python train.py --dataset="capsule endoscopy frames (Kvasir-Capsule)" --horizontal_flip=true --targets=["finding"] --head_dim=16 --shared_expert=true --patch_size=[6, 6] --loss="binary_cross_entropy" --learning_rate=0.0017 --shampoo_beta=0.99 --adamw_lr_other_params=0.0029 --max_steps=24700 --warmup_steps=740 --weight_decay=0.04
Rows from block 3 of a small image classifier, named by matrix and row number. Rows with one number within an expert belong to one neuron, the router's apart. Each number is 500 + 40 x the weight over its row's rms, rounded and kept within 0 to 999. All counts start at 0. Numbers have three digits each.
Before each expert's rows are labels from the 100 images, of 14848, where the router gives the expert most weight on average: "top examples" is what is common among them. Only what is clearly more common there than usual is listed. The data: capsule endoscopy frames (Kvasir-Capsule). In brackets: how many of the 100, against the usual share in percent.
# router: slot weights (model.blocks.3.mlp.router.weight, 16x256, trained with AdamW), inputs 0-127
# gate: expert gate (model.blocks.3.mlp.gate, 8x256x256), inputs 0-127
# up: expert up (model.blocks.3.mlp.up, 8x256x256), inputs 0-127
# down: expert down (model.blocks.3.mlp.down, 8x256x256, transposed), outputs 0-127

# expert 6
top examples: finding: ileocecal valve (34 vs 8.8)
router.12:464503591497521466531465558444498531463528478436546510542468494486520539503444539489513532480511463491590522452466482460571398507488510479505549468523489511494459465443453566449435474478563416513558558508499521486427525478501520451518533527530449499496533511530558493553510483523614485535520484553461525497505424472453471480535488590543425556568466417502470478539508570453483494475449
router.13:426468547494499546565454546507508509482534495497545493565436474522568516517467565497489584462498470470582537459475513454556420485523521517514537479484457514466443497479449505450470484488573437513551506537499565514447494453518530463471511532505474491498551487552547498547538493514567501529512478502440479511507469508465543452571488590452440552573501408494501516531576583431458487431487
gate.0:503514519528562479481456505484492524530477535509455485481593447477521547469554456556459496483509534459502491542412507452480545518516503435520495490505524465483493580486536461492515492562568526493533421478501576491469486523470567546520527458511522435542443479541489439460449515513540512470479504500478582513496530453459432524629529530519508471521498561430541590509488531532427544573546
up.0:511467458527506528534559523481505525538531484541519548512401504529490501488467491406560552470510498550519506415535475524477430493456507569530454563480411483534503491463457524515460488449426528448449576509495457463491489541473462468453487545490482563481547490437485600505511457534425494514492489496613497505554483532489540492375496473470461531469542479530445499506451497483532476379475
down.0:501494522432503499556510473503479445447510459536509483525418459444496538461510558490493553494528557498460516562517455496490477618482457478523479442552521455509457506524510504495500492461455410529507554513503502498521518533513530510487402484483532483554448462476472471534567469475467528518513514511483505499496552512555539391554460528507501524515558557474463479486536555443592454458461
gate.1:461502508450556479493514526519525521495486569444458609543489472455505488464533489429525412593448526494485578475469488430505419508431496469488506458516453450518516451510466479487555520462420542492461493475550512475523447519473553493499483555485557487499495499535527563447503465570506526528541527514501509486476490542557490476508474506538492491493458453541482543606569518502520506528529
up.1:463622560514488579551461529471520497478494541478512577419436526494556501533558530489488520461498502446576479473521509474512533545460476418549541480536514487499470435434526491520488476561527544526500455558535520407531545516477487463541473568465503491510536469498552489524505475485465484473462452458511462432418464506476525439500469481475431521469462467519465514481552510416536490503495
down.1:525497455495522501529485436510489487536544509464514470540497467441469540574521540510450538472423435539458415538487499522504559458521443445476494498451466513471528508514540499476481482438437469481523518479553534516515475474534518453541572542400467572439489533498531446434552529527487541474529487486568496509481464469562486491497483432488532501469485526473543564474426524525506476536531
gate.2:462535551472523546516430523475462490474442399513455543516543512493495474514476498491446515486530524439488500515513559453550452497486481500430538514497434534528488476459502564512473558547612440489539469477517462542530580540508472533433461512417517470532544440445489454520575519470499452563433496429416452505506556459544486533531539479531401509535459514518575495547478568538491468444534
up.2:496530519493468539519507519530471502441451499463463554467510520480511520599443504530410489575540482422513503465527504526572481520506517482492519508590481511500490526545502493475531571568581439512542421421548427565579488497486456557442424489487482512463521495432473442505555507479479546465479474449453490505489597503510443590589523428536467489463524514495542471556490510493456523421519
down.2:518520466490520513499505494465439483476464491480488560524553488515460540539462485524515478413540512438469489550498445519500510468525519554464469514459448528519570474438550535467491450561491471467542573472443541477470511493497519526463495536494482420488549503485635581572524516547582469443511460455451454487466418480466507488490493433485544508490521483459583531489504463570485516512583
gate.3:490547470543454462426465498497467482492478540496450594490565472566590469499480540505471525465559409472432525542531461476480474496455527474594480438517443493584482506560489533460525466542471547534481507482452513478556432537497537493516481489529550567406494559483564534564512533527509509543484523499492556500439527507451480427528432544509505505463498576468533534509535471490500489511490
up.3:468471461541533474514481470506587454514457560522583547530513469468442482491502534522552524511535502466500470487490465514485480559514530427515491494537564494478516584491512495454441469486500509549461477547509511493516401541494504565466560375521498446495504497474576451475535460463483507479405487555465442536524594437483503462540537473515462459515480525533522536488436469516571514453449
down.3:543519434495457501467464465470548494497541523465503582458440443553515470503517541479546553513476509544541560490422480534481488519522569592465419461587507510598563548482448457515531496446465556505587448474449574458504529426528491594405536502519520508570467586498429523455450510512511537460477521531580537498495529468558484508534526469495509524497503587534526432507471477493485506517555
gate.4:506463434447554509490430512444491459409511538493498543541487528503572527501461507491535540546496549485502488568494433586482507528513433552516492465527477506557516529510522448471475571431530503566500414465528534522425534463578439534489441499430511505559508412539540547500436514569514529535498431513535490601506508519458530520523488550442528458485536557593548519522543481489515518488439
up.4:511487544493462496447436501471521447441511525442561493592513535522565472469469470535453564537515452527482593488499517534507413500569506431483483516450405507571424536491507449480496473425459572496498526522484549446525530594522470544535494422484436512497530493393436493484524486590496482504490472454510419448465502445476508501546491503549462389487511510554561565447489508445521555432488
down.4:489524477492535463517451467523551533492571539483526454455407477513491591418584553558448522438445407466482492459502454515510535510503512513468467551492480531466446480531482508508462483475527548481503573499448494527505507453507471505485448572450521529537541518567507460479521434409490453457456543580423503470495504526477540476473519463485478497539489555496431521498499515567525526485498
gate.5:506524512494472472473434463501498491506436508526548499524437502541508451504492460470484419536367421490530595545488529554530511535532520586517574510499494510452540515448498485518511481528467505570540484456519513523458481522437540485474538498503605441394478508537473544448576448494520502441464492492505537489497558523493459472523499523483511453473510546483501513493489480503512529508475
up.5:524494505523471559417552469456497511516447491565571472562407475554458492578467458444523462506434493510489565517471494520501460497466474567504546590518483468466535525488482531472411455523443588520545484517491524538492489495424543462448500500414552464459470473568506511445515486507508504440507483438506510609485544540539506467535481536452522457522587591436433546509489488541424506522500
down.5:506479512562513483446498539483521494517519448495456502493434527439486505532396464540488569522474545469460519428485469546541552442505470512546503479479523520516528530454440489547486523590546448487448504537418457542510471530510573514474484534509554466478395529529467574534519457470527552516453492484467485495461546506489511492476459461453469554461523570459496419471467522479501507488514

# expert 4
top examples: finding: reduced mucosal view (87 vs 6.2)
router.8:493500460505447526547520491495607422483464582498556549482492587533472463523521518484547555431498579468506454443517462475511530437515562514554459477545426477531570468519456509465528499460575509576523434447514455469464456488448478554528477475464502575466452540488558554502525577506516503486428521547517542523528455541435526532521467499499509443470453550545429550509503494502465479513463
router.9:554493473515457513503491531431578470465496563456495522421506529533532514517508501431550522544415550496547469502509454434537469456500529428556465451525435531512578495480496470486488499487532503521496484472433507427479433465474457560489492535499515470440466502532588562531508545500524520483483555549438502571489559585446526593549466474470514529510539521516396492511554454493457481518484
gate.9:494544588444532500512498521521465516548500477419466485539487508513580468485475552462549533525517527525525525459526459443515518449537537504518495504447493469493598471471513520552525404519584511523458506512537473455534561522526561528533505567512457482557531543482484544547532531516515504454467478508489427492527425494518504546491560475488416509510411470501466591509520475498457480436521
up.9:498455417465509547498509494560525494533485523554535465516501599488483504470551461494435494440449484564450474562467586527465511507551449553480514515528533491456469524557514473437550510443417504461471533455488524470479439488435458521494476480466521536510502500445455450486494492441480538522482531546567573539474496520483535527493527565465527513452506453501498475494571466490497452507515
down.9:554518515492522477499438539518423510551546465568553549506452551481445582525522520493419541563522488506466513459443480536483494437458534419492496431535460565498476488523493431495509473441539539510436560518573532510464447482435504505469567485440480497563549527510507475469505547559472488507450591421505489442480408509491465487513481508513454506540621485520521525573496493519509490486469
gate.10:519483498510488547518543456554466480499470567500514445459525427531421513517450410517477481439539537502536501432472456570419530466580489446520547499562450500477481520535509512491539543478532546588542516543485459499553522536512437503544591540472413523488465493559499509469469500498527481508459451544473480477533484481511481446450552474572489532505535572508458501507485477538489532493454
up.10:509533492517533467466478451531456499535527486432505421479463447541442539459498518493503544495460566533566517503536529512519479550504512435517487521473550426542430519558453500542495543480496466526498489557493522517521486532476543442597489534416544539529498491630450544489471495530488469512460424472451498493636480522525525453494457469537488514509501564452451517496477479463524529470454
down.10:471467552565544502578548576464453504541555376503531508491516478462544593575453578539477529499523428478465556479508519536505491582564487550489503575451479481462503473498456472429488436516494500482546441473515547455482416498531530528520526519533510515503418536502511545516473508522491521461435517530547561594541510499528514478492528569521542539571456432497433575569520486521499488471488
gate.11:521440504505437532515523582412494515578514464481505476509546539504549537454488481515498475547488479526411507470552494544446473461544532504448509494424480527471511487501465457521551546474483540528499553574492463535444521474448506468484522507558445453557459457524481462505597624513505498471497492536492456496546431483498503446403473596472526503496512522452439469465483529456487457529522
up.11:519459556494495413469498543546532473495504519518409510494488518592450480471469549547458492518501444561441570458531520470480457484547549514543459452503421509528488516440463510493457534528524498481441493454464398456515538461481482549524514492516492540527498507568571478464466507564519452418487517562494455510510486493539519459465506565533526470580435487506521475516583539504516518485517
down.11:544457514509522553426464500510457538506589436416502459480515502508497555467516472446522526442486596527498544524457475455537462490482559445505432461479521478505572489537521478462521503467450467583463476519475450468503522510452507506558588582472566548529505466430500501487471483530547540446576486457570527473478462481504548472545556494497513501477468500540460536428439556415517480462532
gate.12:492606466495567493535472500539486571487508540518514546533561477474503459519488404497436475458497491552449506551432552517484457485502504565426504577496521528451460484510543506544499515506462544599568450462460463485504520376512560567480472465455558455491452551556499486541629554463487559448550462467583516526537489478463511549533525492471456537484519474544517511448493451466487493468541
up.12:433530496539533518504495558513601563520510465520531434578535545470517534494493462487519553424510475495513513447546556495477420505477458543501466537469522521494468492537490541525484479510538497540529494494458515422525461505491567474540449396461434484502508511572476454551467575491479508401475509473475502480446476562530524391499492572407499453473550504527498563436517487553426493469513
down.12:526443482559435427503579462496515510500452523536524424514504512466498506547470502533546527535525545473503541509416545481556496460451476468444512486472480483486459484398423540466504525545545440478452543563580494449456490510524500517415529470554470490481529527455555488509551456477646450550484411588443481470459503502523556547553421526452482530508473521543467527540541542522552540516517
gate.13:606500503465511511458560506469465460561550463519469515514539517478539519430514502559456473509524513563444528541453472475526526506503530526478554535552505456527583476566469516502568437533449559513426516574503505435476541465622494464470513470486494465472452516484503516554518548516502518444576595469522488482546498438480525377465501447523480421446533480496471401512496431531426520421497
up.13:507532478500473529456525548502531398505495532449554558521449512493503508464478470499468495469454434500503519569496484466547520492480473463529473432486444451572530443500475529484546384538500536504458564506488561518455560503474518449525519591467493551437529519456535540533508491450479454398483486445517558428557536572521574506586513503520507476480486543571464492587475538442531477499462
down.13:499540454490471502547413452590550481491527539538440468504482513580541496440401461442538512471469502498496478543504462483573543503481477503490456545458519497461463533510467519482507557575551535526490500497507474539497525483493487505445487473543480512482554524529425557469494499496475407568487476475384462589550520513563487550443570495505409485490561489471466428507605529522494483476486
gate.14:449498587463498474466474560454407478456563422446559532575529525533501507501519479631538538440526542526517453530516498405487471488472512533430485472522456567480532480512493495556485481477541512542461495520508494542494524457486546525538475489531534464469509488550504437487444454489516464488499519552525519490530531562452477495565479493593471540528481529507459500582490463556493414499429
up.14:537447464462460550501472439567492528518475485433464511433553555427549479517505511500458397528498566453488547549507469559470555497392540591478544522478517482486475452514517516479530365529518430431552410478567449471521500529495491481455549455537495491458510482477507484489509539524499437428465459516529466495471429441520489491406471532474449534492549543539486536471489475486477446550490
down.14:461401546529546495520512568532482474483448482535495535506447493489484540453505472528489547486576490509497577484516517482486508464507508474505545499496454534484506446499447566502476427614547504514516477435405503484501446473514433449584468515475463520506517555476487458583526495556478483450498515540526536508509561614489550478460467493523529462535508486425533459468488532476576440434513

# expert 1
top examples: finding: pylorus (54 vs 3.4)
router.2:482480486561495438516478523522516523521543498458479500442564488499418498511478480535585458439516506483507468443505466491477504489498534476540429524536496511442427551583422466467489526487509531461523463437506509484438512477516540515499496510466555500543450544551479462537481562464522527558447529524547488492441455452470556558580469464518485506540443535448518466514515545485511532490549
router.3:492506509563583506489467551511518551498513516469459505443550460496490532528496483484567527417537480492464483475485444466514530520534554444537473498534503545464434503521529442542474551496482509445507500414502536486475469555526506496447477516516497461495473551532479461489466518488527551514458526480503454516483469460444466553527522477499449520498391504488441514497464510507496509463556
gate.0:482452445490525506485475487524412568431541481583495459508510563452518496442453504480479505495497556438481523520436516450527505507517536487467525371525523460459640508549544527531464493526561543465457509462503427524564464579473599486464522429506479515496469538494460501470543470510508493548515480454549523477527470490422508446565447506521485464499535543461565516490503459511529474551504
up.0:521536509453490479471494485434513441497417499510542475451438464499447498522465450575441545446478475459438435475442504494459526459534512535519425446427513472508544475470424508425519527569505524547571571514411480509449498415522485521511435558501504519561504484542496501516452549502550471502503503566516617524482543525503481471483546497556470502527512465492503496544565484514546510593469
down.0:501528519498539566512491490417468490442535501511500418505499516485460542480425524511587489535528485535524564505514486579472541483506528463553524471496536498543545565551533520437452577471485522476459441612447531499482560468498508517502553502549441476583519489572445510496450471540534538445563530480467524461529484493461508465561541536501489469539517556510492572520477550511437508516532
gate.1:462503434619498463536455467543551470502490507491518546521422417508514547460472482507469482557589451468444519466568551445521495480503429459501505578467514507466529503520526492467483543497474478466525554541468542484483534526494418546486514543556459514513519522515463460518555458531511506493531474539512453429532472491537492505454501573515550484487471498465611538529448514465505475529480
up.1:461468444499598493539538497474445528559511539547576445462516482550545482472567497472547516513484539518530554499475562536473502469431501527435543416465419466538452482545485470511542404482603545484525545489448486558450465466552548464544497480487533466511553536508504504501474437496448511429455535480500556494521532499528473534463505393503534575499529537526566498596496584487491477438501
down.1:490475488461539496476461482474501463489578529400505505463524475445544549498471436557518585481562473529423515456534492583476501456431512526355491505460481457481509485528481494460520493536508507504436458499468474528459520527560530452497568506501508520508501478518467530452526541473466540423531556481532557431497505440522491542435480513545464546565549491481430458460609556596486519486438
gate.2:472494525580459552535447429527551552373513456531462484552515537468506553490531513511430555509478483504510497456418441536420570494496482510528543520512513555487526491437513556520508496484516401424475603548509535532529494541490520489578500458506462557427518409535497521508501489462547415465495527525549434526489495502494486454478442492481495542477485440521542429480470532529510491504515
up.2:478463470427531438498533588474430471601482516451560522484449449555480469487466481493522450499527504509442498522584580462550446502491479553495461511495468491508502482525483465491449567525501624585506434489441480453502533482504494501494475551468518421527472581469545512521538504497465583496518503446473590461514490492490485575462574529520511469494542533491490564500510479456479558535537
down.2:430479551465419478500489512506498524451569467494479482436455454467518509497433517481380594506582475435503537513439445476543468555520500491512492535468458473456497582517522493515469498514493460485548518549568480476498492507515494472514536475475498512479482505430557499501498516560465489500587499540428510446550592501458472532573511538537558526576482547507493523550460517559525547435461
gate.3:519474472487411477510501497481571540559479525517507475506552556494554513495534504416484490455539378492504500489506503515458518549510512506531483518505388593451472533443533556561538595538470497469555475495474443464514495470519526484541482503505488561480527542467570510472423440561605485539517497468541481490474443532450508441398526542516476467569526512539463536503494464493494511526532
up.3:470501438543509508481556490550472437535539523529473471510493495489530507508495481433496526546540387496433469460480535556452515585516440558529560462580511519523462500451435476593475541470537462419490485518400424515448500548565530484501559492563559488475486510463472550545458498539517508505472469473494463571462483538492532483463483621551464491512529472532482517506467545491483511519497
down.3:510403525524483460472505407552515471486492526430446534515526502485495561539467547469540485440426532516496435546545514547457505573547567443605518445621432519479514547484446428537550479490559457450422516524439506454529529446518490504519525546465503459602633500448432544431493470514471475421498489466515488471505552548493490503552459508500462457555480519469450482554502515588506544496475
gate.4:481505475449470444458465489519540431455523486495512464533498486495555426463519566472490480527551472504552543478534531508587500454455515446515551561454517428533512514530508508467470541511568445415509456394490535501491507468497502501481477499547482438516507488424477497510479471507461482439522482457560415543506553518497500537504485517493506518512454427460549470499465477440477511581578
up.4:468520478462505488472436457558489451450549521491488448466531465493615451503514488495527503482523412475538550467511505514541528463452490475548540562438542472503540478525525458477523570454539494366489436447441576529443518547486464479497523508580459448503510458487437522471521472500509542468528558510497409524527545478471459559430499451466531518544444471481520442498419524454506489599497
down.4:488512482468437504538495559521448475480526508490524443488492539506512446417416395505482523500564457497518498467465444453533469479495508516525503489611477545493535497449522493477421533527543548458514501495502551533503455556469478486405490575572486472531490459508487483497550495421546476477515565532480477497508499450491520461510512500473466591588461546501563481510467463514516503504553
gate.5:520546480516459484508486514563480469427553527494502535478473490446468442487499602576488490557417520495562490495533468598562454509504475528560499478466549500512487584439546513543463498495485478483458529580519518560494529520549508504541468508522435477458505440481490587517427523536459496483519484513454559484537498445517511524486493481535478483500483507473423441514551495443487550518511
up.5:522571486543510454505506496544448498435581483505530532463497481418507504497508595532515516510430502526588476524452454572513475501507484498560489533477563500460481564472517498535486504471503465473454575630495563534481516520527573510540479496498472460435538463498464507466463550549480573511594503485426549518529529476552492553509500511455510554555535472483421432555505487478441533507479
down.5:462424556434469470489512484539497488479500522512525485504466452520460489493522399487529502461510459450471549537587492525535463540584560477498577490494524434544467504518514591535459510558469516466505531552489410488495524513505525488445491509489523454466511475547512523492488560451567595487515544492517495513540507481465490519515513510429501454484495460510415510539418545486445498451456

# expert 3
top examples: finding: ileocecal valve (83 vs 8.8)
router.6:481469493466561538415434471477435518495501485499481487509474484516487485481430472473489517542536428475482566550508495467534509515550466522468478517553485522517530459530468551536501502515509507497513448515500497454468564554468454551491581445553424414504515471420501439446562465569487509449576502473427558513507467511537491453478431500533566531494557479479550458442437490545546535497431
router.7:511495400481589462453440446579426517516452525486487500443520486508513520474459529434466500563499482481492525534569496419467540507529469544552469516558444546502560511530472475578512546486520468497492525522547451483515521553522519536519492470476447443489538499425540419418498540513491449474531540472450448577488471506472455508482518484589510528450593466476572504471553466513488511486452
gate.9:552486570469485466463502581555456420528519501499533475493516497447494459437534521439569493517549373534472507530495408462427494519519531522533439471531439513482515472501530544470535535477526454468508536493526501476543508539449567563463628520539483520495457486491515434538478440507503517482509444501525451469468502509485521478460490633516504474501478432467528543466579499430524431424561
up.9:483520488529572557465535454471455530499478566503526515443473439513534505598525467498509484407481546517484499451443517485454438498513544525478501493533523462492499524524604512459422497530443492497461475482451475570610469492497418460544449476482437506446479509512507548489486568483460515467538533474486483499475507402491506585446484476544489442494512605511497522530449488547499467503492
down.9:562441445491499428478491491511476426525478512517517482483500488585484502447560520546496477487577518534429551493518570476595576521489555476549443479510606491512533442486551525558523545483474556461439506522474497451460462555490473541401510522514491517476525502512508469495441459503467550539499522504498468486539553474486539449489581548491453538487457466476522519534554485514513486522535
gate.10:480608513461502539470546490528497511474584467579558482537495494558489427521544517552505563522496482456476517584506434392477498490474519492474502518367455417540579467469512476521491471494479382503452466497444516534555550507472496570522425474513510450479458467483566548537523531467519468487514499538502509544484554478425536437532444502475545500533482537446483489468609528511461528553459
up.10:466546491503481532453517521550479521492518483506524490520493552531511398507531505494498577470409512515469543505549506531477486470547456475514533562421463499500477447532454529496453490491472487481538454514428509529528512485548498531481448515494420570565467550564457542474497511402504468536515465492474543556466487518537503428444447493502528452530520531493500485432563495504444614534443
down.10:531535464497470449509533444529472508584569477465502508517494534486491490442591446454481495478525501493499416493491498598382486520471492531487590498474543483481453473522479437502465454491534550525558517517441479451460430478484450433497443557510447506479530523520556463425481466458514463476484519565491495561497420551491530519491492496562469436458521514468516479461571516522543507456509
gate.11:468456552499552542455621578583535475574530529399586534469583486467527521479546546472459531521508454475540463527453542542510458454520520501467564542557447473541551519568509505481499466489503493458513565547565510535516587489514491423542478491463503502490543468540469520512510489568507487476429473504577532568501548472506475512537439500507493488415523538550558428479519458510585563496483
up.11:534481477503495513538509516478443507518525492502446574489489512495510460499493496465591512583463476575511490492498412560504504482594548483482538510518473524397507535434513433453515462470449486561471483486547435458515517534472535543524499545465523486451505518482562517461535439489545521540559570470490560458526467538510495558466529446490502503511452479448527514507540404545450510426550
down.11:505509524546485524469507518525442472500491527500396523438532516490529375543464495541486572525530445461498525480536515471534478500483471536394491588515507475454543510543472501458465494543525506434492504473496533506500500424493544476491602523529543511584535580568517564468548507523503454458460450589505534494527400501556515534592475516473513459489502515432456500500383493494562507505443
gate.12:525528520487499481478521538521492495480483475478515524553512505460480515483506491451509485448453590557519449425424461474556467525535546542474546554388497489440441478518516522576437468481457469562480548608526471449490537501596434504466489528392471429515573540436544547483488452530493520424512470549525441523562507443506505537489497489479520446486483497544501530526522494536520511505593
up.12:453511532449500530501513484485470481487559530537564488430471557438499551542554548476490598562446547430533528504565509549519536463536448519488434557521441465522608495493547466409534466452547533527509508496514487534444451423519523552508463490578510578507399512422511452558524516487504477549539552551525533487403443550540551498508446479497494502455578469542498485482501447533462496433411
down.12:594496467536459541508473506529498439488522518474517523449491457576429542487524473559414580477519533434500524520571463465526510516499467461568480537495500518585500515492488482526484504613530478511515531566531534510462457462457418499438511531505464497447502590465437529454522483474507576552446497443521527414524548560486549530418495462492461506480555461522492467458539485433565533562449
gate.13:478559476446433517504501453515593414520487513442515495481426472499427520480544505472479475544525585533467471503524478437485498531493453473506551537553537557522580478497596486539519472525507476393495466469506415593491492512563513482491472390516525449501532554592472509480495527508500524488498473522545418511541523411538506508520464461516532499485536504534485433496464503498460491495538
up.13:442489521515411567471470432544507458494498481456552510499407507508519515482528475506465470487535508444445475512518489483518493507489524477488562571500495542486491496517552537459531455498526466474488453455522496533434495444500554473558459463519530509529577516564521436467541440494543488448505509493533448465518449486509518579519469447473552489544535502506491419467530521490524489529549
down.13:508536510475570485509455537484476477536493455487526454423521530487494506529539540533523442490505476499475474473527574523540526542548427503471537501490483552495409498585464463520467513479506530394496499479545501484411544462438470491467492549539508529445494444500560506507531527474457508462449424477503510476508505583447444535477431454510508517572519467513509546478439425502504498472519
gate.14:476475478520535514483472513478460569495488529441548490495505466513493463557506556461459515524423579575516521458525474451545510532563555512462455482501505460585511522501512494432517497428512492401498478419490500504457529536534583598544508506410541479530525486503460482435496417488497566480500449468533473520515577485478524479479524512460483490553495522532505529492505464543566493544441
up.14:502532500562528492515510495554517418482465566474507517506503512488543534473466481466470463419445496597459533478565412464499465439569544487484379520499486493573482492483541575531459457488440531452467523547531509553486502556552456548412484465507483445568572583381503448437467475442481538565523477473459510560532548457491531432555516462487465505500496445446562534482542448524490446531483
down.14:477475439543466518530493442489550520473500401528490536501441513529543411560538486479554503507529450477524513478498526492553472524451501465504478517491522468466545433523461465507475483489509514501513490492530406508623525455529511495480520400459597519437487528602482522505497530536503522530579541528526460472477434475484524454503522546494519415515427480456473515579541518514544472464460

# expert 2
top examples: finding: blood fresh (63 vs 0.9)
router.4:491507578556458457484542509462604475520502511500504553444447523458475486552508533431515507456481519492490469421519518515478510469475617522604456575525458537481510535530490493477522471554519516504501531450498461496568487502455485461506427496421536531493495498511551535500504529476485491543453557548521420530516539501435561550529555576442477525534455508456439561515505544489470448511567
router.5:487456518571469469515581494502584510490534526495515509434488585474441472552514486471538509449435553477503428424507483480489498475512596501585421543524490512437504532511486505503499452529510471484517530487510493494508481447509576459522470522503537553436475529472513503537441532454537488578450543556529461526512497523510568531555531533495461485524480560479446547528547519468426504472585
gate.9:478564516479489411449509446419518504487530469502522512458423508423561441521516585463470508484470472514525541513472529421510438473516608529474474479444442499482541499422522492483456487525511484461509538408620587482532505519506567512541432516413515502483634537515555489429475519464436554424531581489501488545455470505451504449517480477459491458545527460531496532537512490510444495467539
up.9:512513573548463589587440524571504481469538551464493461642564478586526525503491497579534482435505510475528518485557497487473469460505409465523555535523515493540499483505465546442452531427524496526507444525378393490507517526465454523477538483574407431558430494494510498530591558518493504526512419534448536458525541488547484550483511518477504499500482576552436476516444505478513457469438
down.9:456534548509508513426499576459545486414495544457473513442555540477466444479485490529446520569496523467472533529432525524500494520510418445506527506557469435501480527556493439547450485504526446388475517468422482481491493571384491477468476493471513496479503565485493434497565501448458458543459502480465482573458548532432453462548491548484510521480528476467525483490457534508484474523481
gate.10:484499521484514527542492457517464504517549417519516553463568467563449464507494551508464508517528505537464495483542486561445484559519573490577577460506511531576459495507551525508491526498563482418469518441520503524508462470474454457533519482440546576549464503530471439493527533530497491519521501546497461506485517435507500508515489526499518579415403396512519482493606499559478519508525
up.10:453527544483457530558536514504546547413520518530484538590575364506454509489488507435551465489512436468470490543536453490458517527485488534567564530517497505505461492523552454440503491539485491408522520445502509535488514479494535565468542481526496439421544481502489480458448509474508532473528557502492446440461536570539496516461519486476512542516511479565410515437423511502499523528565
down.10:534599465457472441438441472488558498438491534508521469404478513518521438471493546496486511538494468541566526542513499559505483572536438476494511486455527553478472550541554511434533538538428562518531571552463485527454540485535489462458510510456505479535580573531506574444407494549417491529505475548487442586483547548536486494495477468507548497476433485479466460488511428483480479486450
gate.11:513498505562481433471430427505463542474463522441432545467502553486433509488574432529503442527434553498473496511440451532568424511529539457500481456509483468450484531452568504590460510535448478513486494453558507574509459429522449494436481529484491514460416465431421516471530524550518497501544507460483498474496453512526490545471532529478593495485542507524506547576459491498481518452507
up.11:568543520582524480479538454512452551488479547468478530462454574503496479500553486484457497528434529503466504484360463496566469473453535429502456435531433520495447560435541494562481488468400536505504480463501478519531521452531485458441537542490523468519454431510439491487547564490549476522537508510521519439541458526550501550486491517496563503471477513533532500486494509515522533516517
down.11:494459473464462455452490603479508542501473487520530489559473518413494521502528411532447459451505509522554510560454429499438535537520404499506564516572591487509549523544523519543490506513410448524467456495493484499502583503487518552484530490468569509507416487459429450521459485526436466521509429441575481534487529528425528492540474512500524511497435513535522474537491468439495495453559
gate.12:573445508451459472547458489501527499483526523537482486497548503533483522407495403491498559485486472548458523509500498489486485476454484463505468542521454530571506568543482514491443514447454445527508418503424476423514508451441449493534563507598529455501533430435510490486594504564443489498567479511531390541518575519524520470482508549492529497471435504528489494497546477566504507506534
up.12:538441481456472494534490492503504500473561496488540521466536495510455529407486391500505568472526488535495554464501499526486463521467508492510431571496496531571496579529501533448420516471496469506498424469423447437531522419489462509541546532568497479480471451472554494488634551539445526538512474505532408518512539524489514500481514559525513454471435513525484516458535501578527556526557
down.12:427511443486483548450513481507492480535446469552485441480485420588522519505584445466459551533558493467516505530507484489521555472510534574434504460506524494519501465500501466463506513495511439423515503486499525505532531574562490482513480428452495430603507495430470561548492536481478435619481533464525449492473537550564516409490483458419519434445442450497564486462446466558490476495571
gate.13:465457521509467512509448543434498563592448529518481500515547509458490493506479518493452522435569530460466480535560473497495485535453454510539537454465503565525471466459497475463489502442633462520578452523504418433515501504600506524513476520399565512493424490521538514545572473478502440555458535473487475413539509518510496469518489523478454504539520533532516533458465502483538463470554
up.13:500510512490470465515522522386534485559500513471502564555527518539504493496533487496562531418513575488486524541479494480464458478485527539540589422550472555481451515496540523438469444454585454518517489560483469435548531522536506480453483486424559534536456490534511513561567479522508486561494515466452462420508455470561484511541539546424428543466511548575493570442460552490570510483539
down.13:522421518524498507479494428468528449506511543474512528515477462458520520480546503464480497491489490546563447555578443438557506544515475499582456560498472564514527524459511501472472609478437524485508553472471399526509588450525492530503419453560468477502468462564458593460459518428531489507519412564461470511460580619494569486504492470537549545484459490542470521453459554490515510434509
gate.14:492431509464415548491512448522472472529456466544502484414467443514545462491533498576457563547426453509449477518472482459516532507441429415523559549549550472467417480500466531557479505519486445511512497518510451487484531536545432486441543524560438534485498543440474549480494601523502476375493520458477486504485456505588516483406532453486476507575472578456499453509531489491578495534481
up.14:560469496548440524443591419539486449533505530581504490466508508585505494517496499567438536490383512466495523479458473516498479483510505451531544510558540506500518453492456505569421474519452524443461452462516488496476552507458492388470479582473435508475423516417482485479479553480504537476480522520474509498509497436550572430474508420523461477583509517430534489526541542484511469524485
down.14:472533455476471550534585541543523430480545494476535555490547542463520534469480512514538503542435501466545457453479397511542499512526460479469501493496544455582531524530537476511453469501474482541463453499497487501479492471536449473584496453528504465462463497432464458540410476447518464537499524526505496425448486498460472491532481538488494540517588451482556512530478467529513485475451